From a checkpoint of a small contrastive audio-text model: encoder activation gelu, encoder width 192.
Rows from block 4 of the text encoder of a small contrastive audio-text model, named by matrix and row number. Rows with one number belong to one neuron. Each number is 500 + 50 x the weight over its row's rms, rounded and kept within 0 to 999. All counts start at 0. Numbers have three digits each. After the name is the row's rms in percent of the matrix's.
After each neuron's rows are labels from the 100 texts, of 14848, where the neuron reaches its largest size: "fires on" is the input token at the peak. Only what is clearly more common there than usual is listed. The data: short read English sentences (LibriTTS-R).
# gate: MLP gate (text_encoder.blocks.4.mlp.gate.weight, 512x192), inputs 0-191
# fc1: MLP up (text_encoder.blocks.4.mlp.fc1.weight, 512x192), inputs 0-191
# fc2: MLP down (text_encoder.blocks.4.mlp.fc2.weight, 192x512, transposed), outputs 0-191

gate.333 096:515415517505432462446448507493477524490490527511545506539532494467558454527430522513534568428558511561440555553408539529434555393436567482473440504467474465454580575555524430472486465525481489567497498602493517473465512541464428464596413542491510501430502471595516513540528589515545538489539476548449452461572529510502432533562479574532518500551477521466567436516477483551493503552526400523530480427469450520527469604561483486556457468500510563476399437409560605465485583380613462575470617517531516526477454550539520516495491465544563639549558512517505574625479521504564506475
fc1.333 095:543468497522497413456461466525461496439474460457516466528501469523506588582510537576447412506431541612503557516464440509468491546466446455490498498533510524528610469455509490531589552529498439576500494513488470459405594475557467544398441510584460564531504516474522570442513461504482504460517578456589576450456449583502563508498506487553560557587527515515459459548433592475528530565463406480553483522520453576532451478513509488547455437505413467434482530441514490531489458673457514408424530561568542593552534541485555531433460492512541476467425419408523512477530472361491571502
fc2.333 101:466455397465545478557527506591569470578493571488589509478499517566599461510472531471502448472530496541543410509491420526490574471411455514528462573454518553568486528571516546480410537470426560407541508513576343519512532515522518459424434442526547535500477581519556426590458455580462538501497504467494468451422479450486578473537477478478491573423457481500460548478481585542526556427611449603463560467458531497565494526538504485411494466475528496471589474588449410508510479512415503505496446417397504448528496470481526606518537473522448479523449461498448489472534503428501399575
fires on: "a"

gate.457 098:541594528496535481448480509494532516506485488529434444496469479540548462532522461482425540490456570555535554544579478454543535587527495524420593538452477569535465494335566583470457567488466519458479477471462476513479570528446489564447488533521409410390542495533585531416443489490553449468455519461425513511555508515467480537396466563507459498394435435513486485483505506457523499519457567492531551502430521461561382419464502527492556512487590477526474545513382497535552488519438519472423486461561471442564480435530581498535354577508599520454399431521475565583542516501515551456
fc1.457 093:474478434453561550483489516535525469549618529589521549523549622533497554478474458380504442515540467467445598463560508550471489490512504542554539572585462609460521543472492539551474460487545460500485481431444530533502433540509451485502491451449520552500516516502404509571555567468510612545461438443371465520481502491546470549467482433496507512530444502418513474519480491491463600486564508556466600427569468565492600568499447468507450398507564447518509506572566442533532521479578574483523540523537466480548553559552519488459438372516394462532521475624451607451527478501467454469
fc2.457 094:492479498490538475562472503551552484568514498471608528515481487573489530541361532440424440520479549549490487524437545564442492456483483543531446511414603516649525538583538478462513487493492465419519522605545428433530487521479519450596412511545516516600436439486483530502476506583429499411461437503454472483440462533430492502581489473548499536491596547508474411628536499592503460495526419522511607529477461555411552444499497421486497489468500485529586492463562466513526457523594479503500498436516476491465413500497372556494446459453493462504461567613491518486400481492425507489
fires on: "a"; "nobody"; "the"

gate.300 090:532460514526463437506571481541442530465456476469465519522418495596438602422461581545447551420552543473546467580562500487527559436537557497468464435517495497454589513504475485444555520468518503551510490377509558508526502522534547505480621488472437442469541557513557501515493443530437459477455483537450445506504426481473542440412497520496513537405541476536467465441498420485512426375471429366624511535578513581480483436525520495553568586474530576531470449557463467542505524574546465545489507547407433548457547489491519562540393556449508460420449412517497526591506573418496486503
fc1.300 086:535475506467462443480434499472552441510485460406403492441508597512548485448459562586485531521476503446524503477555584473515460526494570560441513442473484438574530536492562405494525477583520493522511548549609570505474549556468484468454538477417555460481444388540544458480551434466467506442535580565519539485582417497433384446433533525511493478492506541530504477456480500435515538573426477420574492478504587515475394421515577517418547563441426574516438483495513455493489537476567494517552464485517546554405517516538570523490352430536414419461456474530563417535505519410535506525
fc2.300 091:514597538426520545487422501451461525455387425461443471465430582556502538484594487537546569480510502533433532535542474488518638525552488565561473522552460443556594427478516408424576522450464457526512422513452520455533426508546555590437542527514466483452498459461522509557544505486522530554449513569596585497576506517535507461451551425449423530514551501545437534385540432417526524383545587419505423460509533554486386509523498455570516497525528567511501510490534438588475465517494526527520447506556538583486554501529547493459508594443514461542531504532549491590505527453413473537
fires on: "<end>"; "even"

gate.6 090:544475478435411557487470450431483572538509561552432596544612409463437479441507516450481481465420493350548495533552556532499468397547517475441518454503430465489424499596463539418589416499472486488491499479453513515473525512513501489499505450497402514525475553484537513578502444454424417487435475535464498473520492511437471480410459451505453531571516468553448561476457437503451525476555596450530537472487431442529444472555448548472445491506546420470389414495515459565405466518496534546527449531537470556462469534530439577511491504558466385625422519512470473483452557444573406506
fc1.6 092:541494571427546395497457433440409470419457440562431476554543451517513485497466554476527569575433526547477541491541582543567588497644447482451545492504494464596485420450605532456490489452457463546480433563548532471557438476436446440499549500516477541593481560520459478420546457463490534360477554496514570516456558523503553509525506443481516414463486494568502491558544573518480555457524507425588564521484427535547438535522501514599466475457456489474510436509476457435550451579469445507487500432490432438474552473559531448474499471459431556535405443443542544452547439540580566480
fc2.6 088:483536571438503540550489470450561505465525515429573600551501441509436499525464552537509476558419520533408519523565508465473457496568537472463508404495582497490571466494543519491484569511509474539590597413446478545482555571479493621514475457662438536493443462507414485428604510527536552524517555459481454490453489465507451489510447508485478504481514474495459475490419570540505510532457472443400594510433510541425625506572452509474559478475547466592546433530568546509554551426549488520545367524535551489428440484460445512515474528411394478486485519558583449458489427475506568483
fires on: "'"; "he"

gate.504 099:545517482522379439432506519552515556582491554588554500501555433468412426512442418510508512531495467499592507567504531478471499509490500534529544441502512513465451579632391606434525496441501549510452417522530566432499565529561474488412513572489478474495544527487543556488422552433476526487530567521450569464478436418466525484521552490508588514487452449501551532520553520459486428461534479539454503566554449521490545596516454436462438483434471500471528484466455452425455466425452533408523468407425419467458529444484493495485440508497454565486311524438568448462553469420507431486
fc1.504 100:486629592531500537478529548507552553539451618538442469550488549433443584480492420535475426537452439429420537440459544472402534522431470524462457460429415595571557486419544496611436462563568483428516479396499431472471493466491557553500486539478583514482558478509498527469467526466465487524446572520503544502453515491483508566507481506586543532486482517497566546528520488517499518528550542514405432525517529525523592572579496440473502533575541535411367534563474422493444507482449577466415499491494476496471456460547491510466515610568585399502561483495471598519481486538545487571
fc2.504 096:552563506514527449506482434390495427379472496486553488533532489458684537470537431526523514444538517422608580486483433492490433491499505455529449595442449466525512478529542545536480422507402510488502532519523525506569553518549396498482491567550515552498459453456548586530441440514428497471494542600495523528511481517524472375471509546510385491441530394477539576500531507544499514486465526444579426560519507558598403501464537503479560527548472485460562511484506586586469549492488451539484545427534514468568570466455575511539532501483445480517367469552485414569527422492528528528
fires on: "<end>"

gate.295 116:484433516622552566609518579474523505518503459513447551446530416461479425519514476511427495564549484517473502511522426512530555609483507503484524455548558418414464462547432507413468518434540572503463506481421510567567468545539481510507426502537421582472546547521501546478588471550491491469481401366484487479487542630559631617503466498439452537569460495483477447499418546584502497515442480470530577513580485471527525401543472562614516482459445495546519406467571477485517512429501565521541483537499564497473457510474420483499460565553562554498533523563516503401513522527449559491
fc1.295 130:537547469530439510488469470444494432452499493431525483495450560528500543482492589479538506492488554554507529516472504464439401457492497570514521452505508501526391482497446466512543492603584567534448541578540519501419528527569524492498534507466635440434542438531516381496422605542481538518569619552616609590582474512495463455468476496403407470349464451477439491543512340475508470542468518480461466478525374486414452514557469522487480525544531515443444520543520479511483541442411429458445572484489554491492429514504529533448466466477534529523549462488462532540463462441510483455
fc2.295 138:501483483512497445507612528567488452502531437486533392465463373514487525499429501527401550409443518444468495523506510518584519479526522430471466450455529516500508624502468414436507574594448510485617454533474453497479602535512534484454530458570490490475532540483572503479504531461528462475475533531475525437418478544544557516457509534564581454548386539449489472407538611540486499435521457424557479465571552567444603509573526479479495597477386507534576512436542551439544554490487570501527538498471552512469501534484425557439390462471534545506529523496406492511427482629455504485
fires on: "<end>"

gate.377 085:567464483505542499541546514420427526481500510530515512466507471462498486537559520467558443435577470541501488415456474436559464582607489508488405588519583523442567523457519602619567423417500520518496572492465563452503423571487527494517557492499513489510450383469484463410563422469481462375481453491482544528576492527457565447557451475502461470488493470461546513491527553465408478515514461575581591488539430563540443506495550416558464413458429395501460457499510503540522473520599539535543498572533456569599492547457583499466458444526453511522596450462527426509528445512537535405
fc1.377 088:474409445433511498560510515450575507504575561518516468503383528435580586515475568501497472478501566488499537495518486513551526457471440514518476445492514520463453387529430573540531532474473512595488557538603524514470464454525537540534471511370618435477497509564585519532451516543534555502445505487403502473544532436544504503520528473453528456449454517442487425465583471517551428519493558447589500426533407520464545449440488506501469519546514417547515505559471432543420489531425503510484492554531452330583534362552510440536498462515449469571583548466526476527451567545602574494
fc2.377 089:582512514479499529490537481544464536405477496553601565481416473434584523489573414437464544366492523465469579492614487455466471407464530552543444512527453525465539495526530550472543429536434450461556518502618489571536468459545438411489462484469508494504519438410452529606439456511420422569448432533456494505434498529509486505501413449458492567507475570524476538512534564591603501466528526521564427561453500519561466540527504472389519424554441531515530486597508464538436473530477531539472520478512522448537597517495567530434619434459462501422468496485547540483590491522456451555
fires on: "is"; "this"; "was"

gate.237 098:419488539462517579462499568544510454494468516541529510462523470571481549495441455463533559470417450516601431486574450506509492489461474507529540535481514458454569435439522543485353614426530419539477477491531457480492565461533515530557423524404454459410453550544491468522530511428538514559383485461398421401395549537435549559500468503528535465560513451551469397530525457472476580550513588453457597477467517525459536475622478493416592523551462491485484516528430459530502538456391568525481493589431425478472510526542453507480513518452496497453451441566571463580502470479451518516
fc1.237 103:461470504547435440557507413508522539425463504494467449482476452486598495519496478479579485476486488504510512505402520457501512474457482406547420443535532437579489467465542452547438394518501447519485471464489530543491458472518473517630494476447596468554529398554401470421518566473602511532540481450583462496489492495544414486504505497515417481455533535453524458435552515503512439405418516568494296558557440402482514488464508522460434479421538546520511478553493458484399511567492508503424581558480404510508577428493578482499571462502514493409568427486458540458519515542414534509
fc2.237 105:560563582561517541575566526533515479466494489452462546460483444467422510533437553544512487499368482572402461498520519495482525457489559515498415415523538495474512416433478455578425514532552541509522515527506474493436532539542509454547549485441518457414586546539471516453501575468516499531493579436503550483495490578593560526474505448538490441522555551478476493528499536552521443495492506447474450393508539522415483567611524530473478602376492447594399511471543579552444445521493482478597573625582551578406442462482526438444529474472474497517635440449489560513445536489467509480
fires on: "<end>"; "librivox"

gate.186 098:510467491490521493458463564567492470485466494546549470510467550500486449518534499413493540514515587494461495546521453565509483506487614553548543552527439544524431559521593543536477421566551447450610503517400521444488476473445499556545563544441446478550555551521430452554445470544564499545529460528556463447507610561503455511465544545512519511525468477550564548508525517462474594498552491517565427525508479514492462538420434555509525539626432437458563427448566506487477511378522478529532522512550476391482477530511457365512529437514625493549482472400560582624480434555607569460
fc1.186 094:495523517481475564426534520525489553460519538460527482504517484456487449563568436507490546439503554540518537572447499590493498551464552571487485538590459533465451476502566565571474448563563470514639531462371434539554509429435420479533573483580595467571528586469502457455472539545499599517516525446426517623510560564517480470490574465517466428452467555509464538467520559562505557406471507469447416508501531396460407582464507564519402571557457471517406426558595583532453521522455464427444486502525446580516504512512497493461516480520510525481578463516500586531408523551522498482
fc2.186 100:518508471478544490487478460451529563483585394462447491396481491540483532530522544486455523464490548516423580436470578470588455545492516528487470437528476472517562428438556487450602531599473521514463512484547491475418528518494452532465533551450404486472534456462563513492597554440578450568502520525490537490502538468517491510430517536483442505526534534401451384492446491408489469516470446480567459466527464517470451442537478526612513505447444486500483568557498570569505449586583448510562523547629506571424507473475512414518432396456515508477560485503463574581522537483327440395
fires on: "said"; "'"

gate.146 084:540470443422530475572505512469513451475552525451495554509418515583444383575514478475437606512569518543529519556440528503503444497542404441536518511454492435470486504465414519487546533416532478456431548619460532554392497483591516525468509400510497522502496463547473428455467619515508432505599627577458486550506544554527462434407443503413487525447499435464472474551500428600486406435507568552486519531457407556560472540467425461535528420538481467526455477570591545531527514430533475535506541415448544516491442511469514499537488464558530551433514459483542545489483584502482536421
fc1.146 086:636537628623562523510427488441432435415566499443508490488522442546432483451560500407509440598528481527601542512560526464521468524489527519538496492420494533557474482601489478465574497525537535452446573526537442518619540534495447544507476509421508503480515498425473499396467474550544442542538473577559519496497475530548506491437443508547435480472479493558452435608533424534561447472448525530473489512477434537513441474511462435438436497501541455447551456539547455455440437479517465550493440501537417420484586515562484518481581478586487413477505481558521581439546517404422444437
fc2.146 079:409472507501579501488475538553604467447462535557602418407489561466612436394481525441445492457422599568607541543496478446473475528535388496539535530520464564495486500593516506542495446525545525555603518506580471485485527464564547494504467530440542444521513515468499463501531578412575484488469403431455431441368499493559563484528466520574469520512482523573465521519494539455537624404535444485533534441577445449541506524592499503530516445547450521459518530464485417566547506445486491485470512459482530483552596494461551532466589439448545510511543476521451504501581497471459548589
fires on: "a"; "the"; "to"; "'"

gate.43 094:557548603545550459545590496456474572477465479452569530506439559583473441567457429493554512514435503471622484509515432523406561513512596412429526557584410567565437545585581533515524464457499492441481478560512520429498505532499467464488509420531449561593540494463540484571569539454416424539478510443517468532533505555509582532470460459541496475537493521461550543507506485526476535499541557483374606467485503568535588502492427468480488520538575482577520505503545493456566456508500573552531477491571492477433598484509512510494474536478408445542437540488479497473435611473403400413
fc1.43 090:411463555465554579486440496460484511498404513487433528517485487452521426548514502509520475547563545575465547487463494520470516482539432518439472492428543559608443484566544686428592417542493431476554487544550513557418494392520505512457469496431451476543538450492453448544458462500502519504541425582455540428506529496570445579495567501549542440516479527461541476478533533553423455551508532527399435551543507538390519451488471443526402432527533473401607467478431544576421509420456430509425537469541454450493517519452471481541499523542427498484413567511542477481484425524491580517
fc2.43 090:464539566527523537552483510539474513508490526481511470574451586491458512589443552542476486534479529594452513471418442588465625503490413623439520508536569495565432507429475474585436498501560470522416493442391481494514511523452569633531477535562510551419529526570419487410500537518553498444464498473439481491577449449513499520403492419480513424474453518456476545536475448462535520509453522499428586486463530437476560548478469471532496515432538441579451504478563556494455420512405528514508547604499489499586485475559581470561456575520565541459620457514499586454425539519519494430
fires on: "is"; "did"; "went"

gate.104 092:452412413464517512531432460503481492442520550561457567486566473471468534428469530559499466552495489565539418439577500490457460502428444574428502535479422428527441523497468525436426547473476466529458460490484498458429511452572583482520457562452484528517530478449459561522481441507417499552599424528522528515461578559507490477432465483555531521473476494445453480511504429541451584533514443470434469472472585465478457466489559449556473421478437534467544515497466491541404495431482464506468465497470539456419449586485512471537474399506324468524383519661451408471580536447405564514
fc1.104 092:562524600466480428527499523413523478492499440465521432496480479544469437512485498494487565531399449557375564504492474518429575595577539393527487505560570456526567400540490451593485452511519391524522416445499420558584438442428541553515458560506538582545527482529510573482540516526490519537452474430515462426447478431502497492439462521432518432441515430440479498406536531494546496487554533394473587463567548502513563564471565504547489451461486546418521523494523463446551428445559550586520505435531447526387514421539492438460436478437520452484468480476563499441489456559576516536
fc2.104 089:530572462537513518436429424429463535463429419473480507458549469453531491469435556481489544508522414563488501503448530501508481427529485535412461431508530521493500437505439459484526479563538486434499488435534478548502648473482473513494522539533588676465452522586439469576489488558474562435509478564547554579512454474549506515518529490469412441490448429454568403502496438506445478516399430465497529536548520496470506546530506441398477473486520461561459472511511561450562494461662491429540468551534522642458347554491443452565409508529563491515571461500503520508494528525498481475
fires on: "is"; "said"; "his"

gate.380 109:523478572532536468473507573428471535551566475500533525534469392560447528454413521535470459556502429509473515525462501521522527536596455430424518507555573364519511485525538508460381451444523526550408478507530490477619413518391437583580451482558505447419446519570556444425541481529563546520428391470491443458456457502492524558497508488520482483597506447477518497463508536522466546566356527546458546522471530492547431534467512454536520446447511502538471497433568455437521413502592445536549428405456487463509422418488420478518471470556518487482512505547528524547538536566537489395
fc1.380 107:475415502335540467537570464441543496435512475552500485471541484489547506560471487613496508555436478568394472453480541458500484437553459563443534533473528523503475507489475473493437474596541434453630451402401513454469522551487580426545536476512460577428502454479513495465520486497497529624410524543450493509514434484506446478494453538495492512543546543497546495580495460500434568434577478399549462441597527583559462488479584529519543528583429496515472511432415525470476474481521528582558520533478492462416507494436544502512459492550514430474506446597510378496466367528524472547
fc2.380 113:514458513513505463458440468462469480530498439506543557511617503464567450475515449374460510533587550512532542528512523557466411498513520591460537546505479509533435573502389598478577523496429521576567487533540526463578552436529536551503545537514486583504482459440464454575453466554552469455539485517522527526463507524462502524456426462497528448513511540546485465599462535541468535474491445474500527623449422391467525428551537498540489452522509479433472426520485486472428526593522531410409459485464499548529343617464380575518503554535439473495465541585448405414458525563518479552
fires on: "a"; "i"

gate.164 084:467522537476450450477471541415451523511548489482564496540423553545465460448564499421471484537499525511519530498516548516485495513401495501442489436495419539447375493443579526571563355470467460530568554569519491511482441527542413509471459517536565463543485589530479497537485458486462513490513450460460491542498509475553460422463550486455559441542547503531547473416447461467482503502586493526314490536451572519417525503538433455515534494476396499413523396520495436549556532411489495557403472349444519539432468540474508450511535479560470486452417496471556438443410415516476475582
fc1.164 085:542543512513458469592474567519530504517450442574431496441593502441553516549460481452502514492505544518542526450509570515570443442590464455418549512534469488547497509456451448487420519445437471484551541438474468497468484453429505554536455564538490507549412404454532442561550537410458568463437420421441516451575496514538555550590455560435425482528514454461500539600471512458514519421471417451539493497466446430487412440436574577483456445562562551449523474574481556514554514615550416442464557565483548508522492470553501558532558550468600420547528491505465540507493617448530590493
fc2.164 086:502577397454476495493510552501453537472602532480508519442528438483508525478536523472544507523533582424494574481529463519498420486469523485476570439542459481459394514528588548490460408532589544559479510606451517502471460498493512455438536449510479486454553410581616372564417553469466536514500558466529501513546546476567501486552446479455450542547581569536458618565517474530472504440536590471484452481451419524390472562561524436527477488542365441452486515591497414564506503510457569550618501508520450467508530546459499467517606495453551559474577519545549498431536448536488518544
fires on: "'"

gate.165 097:551527542567484556542494563531504521468524521447436459549497509537498506493443612492545485491498440464503542495468602495512509526499492477487461485521524468535477413505471485453513440526518397474444535491560487456305579529470427486532571529420514508516507516514495480439470505365533554458464405435479487496513558485534441497531542575499497442511533546493458600537481487475492556504560586474483426483535610438488583527569446500587505525582571572491424536600531568481554382404506481547469534460507510544558591472453433407502530478535565461537647590503540497573489445506493537529
fc1.165 093:443575519454543495490526556467443531539489556475484452527546602481519541513590572512520491606512568440401510447513451537468478486499457498608482495483522465474424506471491516503496502423485412435470447473486536462550549490505638477571466495505471599414509515449472504485462511416481458497556496456553477425556497542552474562446498532546579475482484499487528530448431513450446495483471575486384457534570534451498499531645506478366470401551485518478606507473525618560522551603553466489568482491479608507590433466511522488470537391539488445541434502569459390476495480462544470509
fc2.165 100:488543494526564484470553427443448485481420604494473560603515562485505472483584512539459462494466411416526472522650462462442417448522477450517608492524461538516436446571521536500479438512507444380524479478476512534481491494419514455446490496428561467506517466524475533386504586498328541558495461487465527503478540511477440432514510449500539547405457468506551557504410511477426476558539538527411378466517567502569481495552536481498594607461585548506519445542428521561526545548437548526530524559469469494593510530521499487466582502483499601475463483508449506501482562443542439461
fires on: "a"; "'"

gate.19 100:460412376433504546554588554542452485509464433467525527444514486548463524446423532521487549520514526467424433498452524467456521562544547450531513452472550491458488472455409550498543503425606546417522563535455513545416489477469449620558518444455476463472489436492500517476445500464538479515635626497520383474529461471585518493463532505457514570471522481483450565488501523538540437540562515577533384416553413540476503532485425572444504483493491527519585563524486532480394507461565612478611579499546460576465557542493459567509522440532561530544571524486494549517467467499470577545
fc1.19 100:485503481486465487484511575506423529477516409498536502494514493523495536562466453492564536537554483480453517459524505469469531480442573482518528522495423537559499503570469486432512467433501587479401438526541524528537444409521535448421465471400474353389529529464519596543481489488526468607649546523465465526444445501504502521451459555452480483516505495466561463434511454466486409446562393503516407482615597518484538548420516577463523547429554542514461472466469493458557487427566461559452551450511460557477507432503394507534514489497451537589396572440523577625500492563561488473
fc2.19 107:464488547588598575560529616508565500554644459456472452482480428461526422455489446491477550556530563429499540446470599487590507502503459553536544520519533468535481515516505516491543431467505467596508521547503492503531442474522439511568532569473499427453521445562542439485468501487484510495508418557524504527534530586568553570573584616534542584530587481538489585539502472489507532462529524524503451517499403489491443504489474505551489489501426506388402514476508451537460539403478436566454454375519458488473543477514474461491598527577418449546467474481542487521469468476626640507
fires on: "'"; "him"

gate.89 106:525573516577488531570500447520493462478459472457559481450487566474525450507483508474505466521529467489569443524609408542453444379403522498542487528393506506608528526581481529484498539455427614482484550617457535389504443488496544525498439500438570593442527517470527494487418528531440487541535568500510530576577487472480469514544463495453470577495565614463468544546527458551438445506526436581477488456406462476444604511488453503419581449516452467449485460568511436516382526509488519589563496470555482542551508578464412485543516508473445512545452467571493409451439511454486515586
fc1.89 106:533533604533562512541559466553584458516460448520461458481449520422497508564541390400500512458506509431495490440548457497492560545521550445545525403542515529474484511450532496524585551506490545446554572545521526457477543575559514538485563510560493349443511558531454549490488465438586547578436502472556544512460582520473533482537505463448475473497480478473518463446543489590466416511550489527546369523525497502474448559515510504508462544524470481418635509457511542465480585543461502586534548486519555447440526522523558506442523433409555572582532611369558488443596571501452518575
fc2.89 113:443481489484527471494488521507531495422487436551551555497573443528491384440518534535511413453545477388583497529482460481430558544518459495510507470519525425478576495531526442533446540468513479506535490497434504425624480568505492483470392483563498481476466460430550571554498490538478523415546478567494482530535510585516439455502509559494477512542541481634501591442490510519511559538540428409455543503449497511494512604527595488521485495551492576508540474478560529486463447450536534513439408450450486568497395554519404643559560601548495480554569485512543409382534496494506531637
fires on: "'"; "<end>"; "a"

gate.338 098:530498508525545507447471514461449534490432574507413480461546521524576494449503522447530454425421464625576522504419511466520523558515436525466524471552496452478530417598453519426520504518596483476397463511571541573437499537508528539557439609340523498441521492490465523442443580560427596461571553473564541596542507501471407458497524454529479490541506547515576516450439422507552492454505532446568592435475367556492467500504532521545474444467457461453464462526415521518575505459523456546431548451541414426486561462483457576474473437573464499531494507561527432430489534488470547518
fc1.338 098:519501494427461499524459492533492551449492483454509497489435485523575521517539454480457496564491602526488590567464542582532461504577517453571440463575576563542474460565478476518506454544518520578449617564524571564538477547523532605419539518553575535540453512532453415418537428469446525418542454581559473469510593465572521476463569427489437441388525468525418510427572450493429510533444454540447419507419481509490410493544463444499598385506504444476499510579552489457453497474447426558391448448519488580533479571572565564499433477514527524463517446524483501474481557488458472491
fc2.338 098:404573494515568531556475544522540447540513467560569505537478439422585433476556463505508520467516486429510671460551524469478459542504448444570515560499461568478529499591497551473464470448392509452443443495452470559540524445541469461392476463563553475542480486488541520477469445490416449478516429506483486529435480482469502469593515543535478568568546443532568500500510556554516559411515515578595502457524504535587488560471428517402527483514502417481609515543489461524493500466533590508325492436455453497475610471516559558487541467426502457487460497436451418525562406489549534509
fires on: "a"

gate.167 098:531465561548455585613468541532597451582582490487542549521558492421549518465551510536542455521485511557513542509503557498519484536576616470475494522577501468440495587532534547405469485626478491490573447483436491507540440549441514517491497532560376500486520502515422432505582507494488468434469455470449479528519458377454436518482570513500461518536446525526470534580542481469452455506456490562475609544473578509389437409430495430503454473437461439551547528446410573511430534509456515461511514501557583506475471528446536546444482532555552560527539558629509506423553441484524400489
fc1.167 103:475522508533509485602522517585501549540545413410468482457537501505505414517557569538482491471476521482547499437578563501392599496550595522592504450444441532483513479545462533476550498492451571579416430548507559504517503495572537465389549479520453547547481456457423492463511496535542441400458439522553518565467497482562453493458605476491456461454520438512483443544545520448435443513478498449444545601502431539437469427553513537544508447578486470536435546472499490463563615541468531415439522478475560470492520544469483457560447575508510517637433509546554444405588513455608507432
fc2.167 104:475557565486489487388439574512462555517544593564382459469547565491460577485526563525498525475506410486450452528506475486493468511506498436451521441470507495512571460493531353556511535597529476426438451464491543550443410530450524440481534472470440440574568503437581520424546482390472580477495470436465462503464556448492432536525456419521477584484458515492494500470458575479610525490478590437533645473529505575522461434473504523515516558473566553600535556514433465477512478525495629536491498618548449458567569548497520536450528479477451525499454516445518557552443526463519455496
fires on: "said"

gate.289 114:535566494495466529542544541501556586539533514504500522485506528437606507545535521409480579522608525576491561578460557501521499442499446488483369569494444494546597523441597555530449460538451498446565487516477516421486438434460520553550512533541462542450423387534450488468509431492522490458428415542543468494523483459430529495428555549514489512531541503531493542557581518429452465435425458584461494569443511533501340501402477473534430523492485434452479561507494591514452391516509435495492566571516471474498461436489571431548429430445452560448465483607507453540574539496509491517
fc1.289 110:533500641589558617629585521554546513498554501511450506423489380500363498537507501514468446427438476537505617499526464461483497421484504570551556424473542452475482532506494489479507496486493449453584471469423505463531470536570521474544449464543476602493516550493536552455546464485472489502454505530529623600550535673572542570578528620543533503633559496542557493451496497479482500477446577446534530477495441528429572460474483525497474432502417523480491547578520453459546559474485618512494509464540495527444504429516476526522489536487465527451469522481485512470526471500528491487
fc2.289 130:484613612576572589516551544513499462515484435464411382455456561431484475535505510519467492500536436464472445474428472535534594499498560482477557503491458544482472550450524434510581510452468543448382503512463567546423407477431550456461555434533544428490464546532572464517480439519511492499461529518554522563526589535517555556529620588501521536526548538474472564437424465378520530433491596483560546447462455557556471484419427453590442471446553486510450448460492508491480409463410522508515464585489499502560509505487473438481462554493570422482492423430460543483476529408513495545
fires on: "said"

gate.325 090:536517452551554482503564479493547566572503511542453484518554466447498536447566622577537473465535471527469530539480518442490537448558445499441592444508593509486423516419554472470417486531561511430474437552584428515469534547436464426572470486481598494485476460515472490554415484475417503522580488487457442541529552526463488531574472545552497564509526548444498481503448532520535427543563573446428579491484597564469498492509549462523451640547540470608570522449524581524583444577530450557611498460487533429569545550443562579450435548475484449519556493484478590527562482564577502519
fc1.325 086:469467517434567473530399486493533455491460493493544513502547469509452447426507477487466547467561505519605538526552503423543460559518480398582535504490548613457518548461534528528455506428482489500574439516576502592529483412495481533477562507527542601426545476541533482418505468397575515526543446572552572442408434406546483522517451564557499549514546527444540538443587561459578448530429563506480568503508478539489445521573555512409446415518547472500437450466575478577527571454480572527514489431461463455553464606489518482493515573463583592610525484524490447582480443446446501454
fc2.325 084:411493384518507462553582550547509418426516527475656474454455512486499459446435540482488473544517473465549542513478534476536480453570449513520507513434421397464422545463555471528455523576499557531451520576572455439453475459524448473490456560531511466513569516528523444489429626502461558491500535506546438520580474556573619488543547605534473448463539432524507485575569463468449587512540455434540464467514382483524428585521454502493484542543463516462467474516512509494465489341484405432508492488541557493530482489522517402518571582573440496479532561509491509467520394472546549456
fires on: "a"; "and"; "saw"; "be"

gate.250 099:451430508544518497551467558458480411465477459450555564511461441498542443434549526493539523563460507518386603519523543511539444462484410501478436481446441422538424595422555569449496440423521448512552457564411562495525514450534492591508491502499387409499454420539531436475515584440552386425402475470530547443522531479466523451475427522542456453476499527466434473539497520491473570536431497465564450456408505449465474462495519408530482522492452480386565477549421547463520464507428492528481583541446511495468470442446504439530526408485449392468474397485476481516537411550515548500
fc1.250 096:533561428505512454459556502578452489474464536547509551565445463495582526550500487524476584463528465461514563495549610464485410473532414580485449429492479578481415475455471511528575460438440496466520465454512532474495558436628487601511439482534492472452553503440451429576451538528504476454461526495480429515548562478559534529572501516472554491511494431570518500570572613516561475447619449479507514464470513431535573580498466407513525423532413492514494439537553520490461499461607562514436591463501542462529417430484452460492522603559478429441433590481589427491522514561497560540
fc2.250 094:516533467460499564484568477517491469491475588467476511509455465434510473540583434524524508488522455528461502525527460511583426517530502493536607535516470480483427531525530546500530489474544460490546462489511539417428510384470543426605514457418510431456472510500499472567488570459460566557565503502560506453564536432534522466513542471568477556430487477492479634393528436475446556496575621434495428462467524473553454584456573489432478561607470512487501551520402409591444508498444542557555585459478530396568583510581524528410595519480564588437465505442477506487550529532516552572
fires on: "'"; "<end>"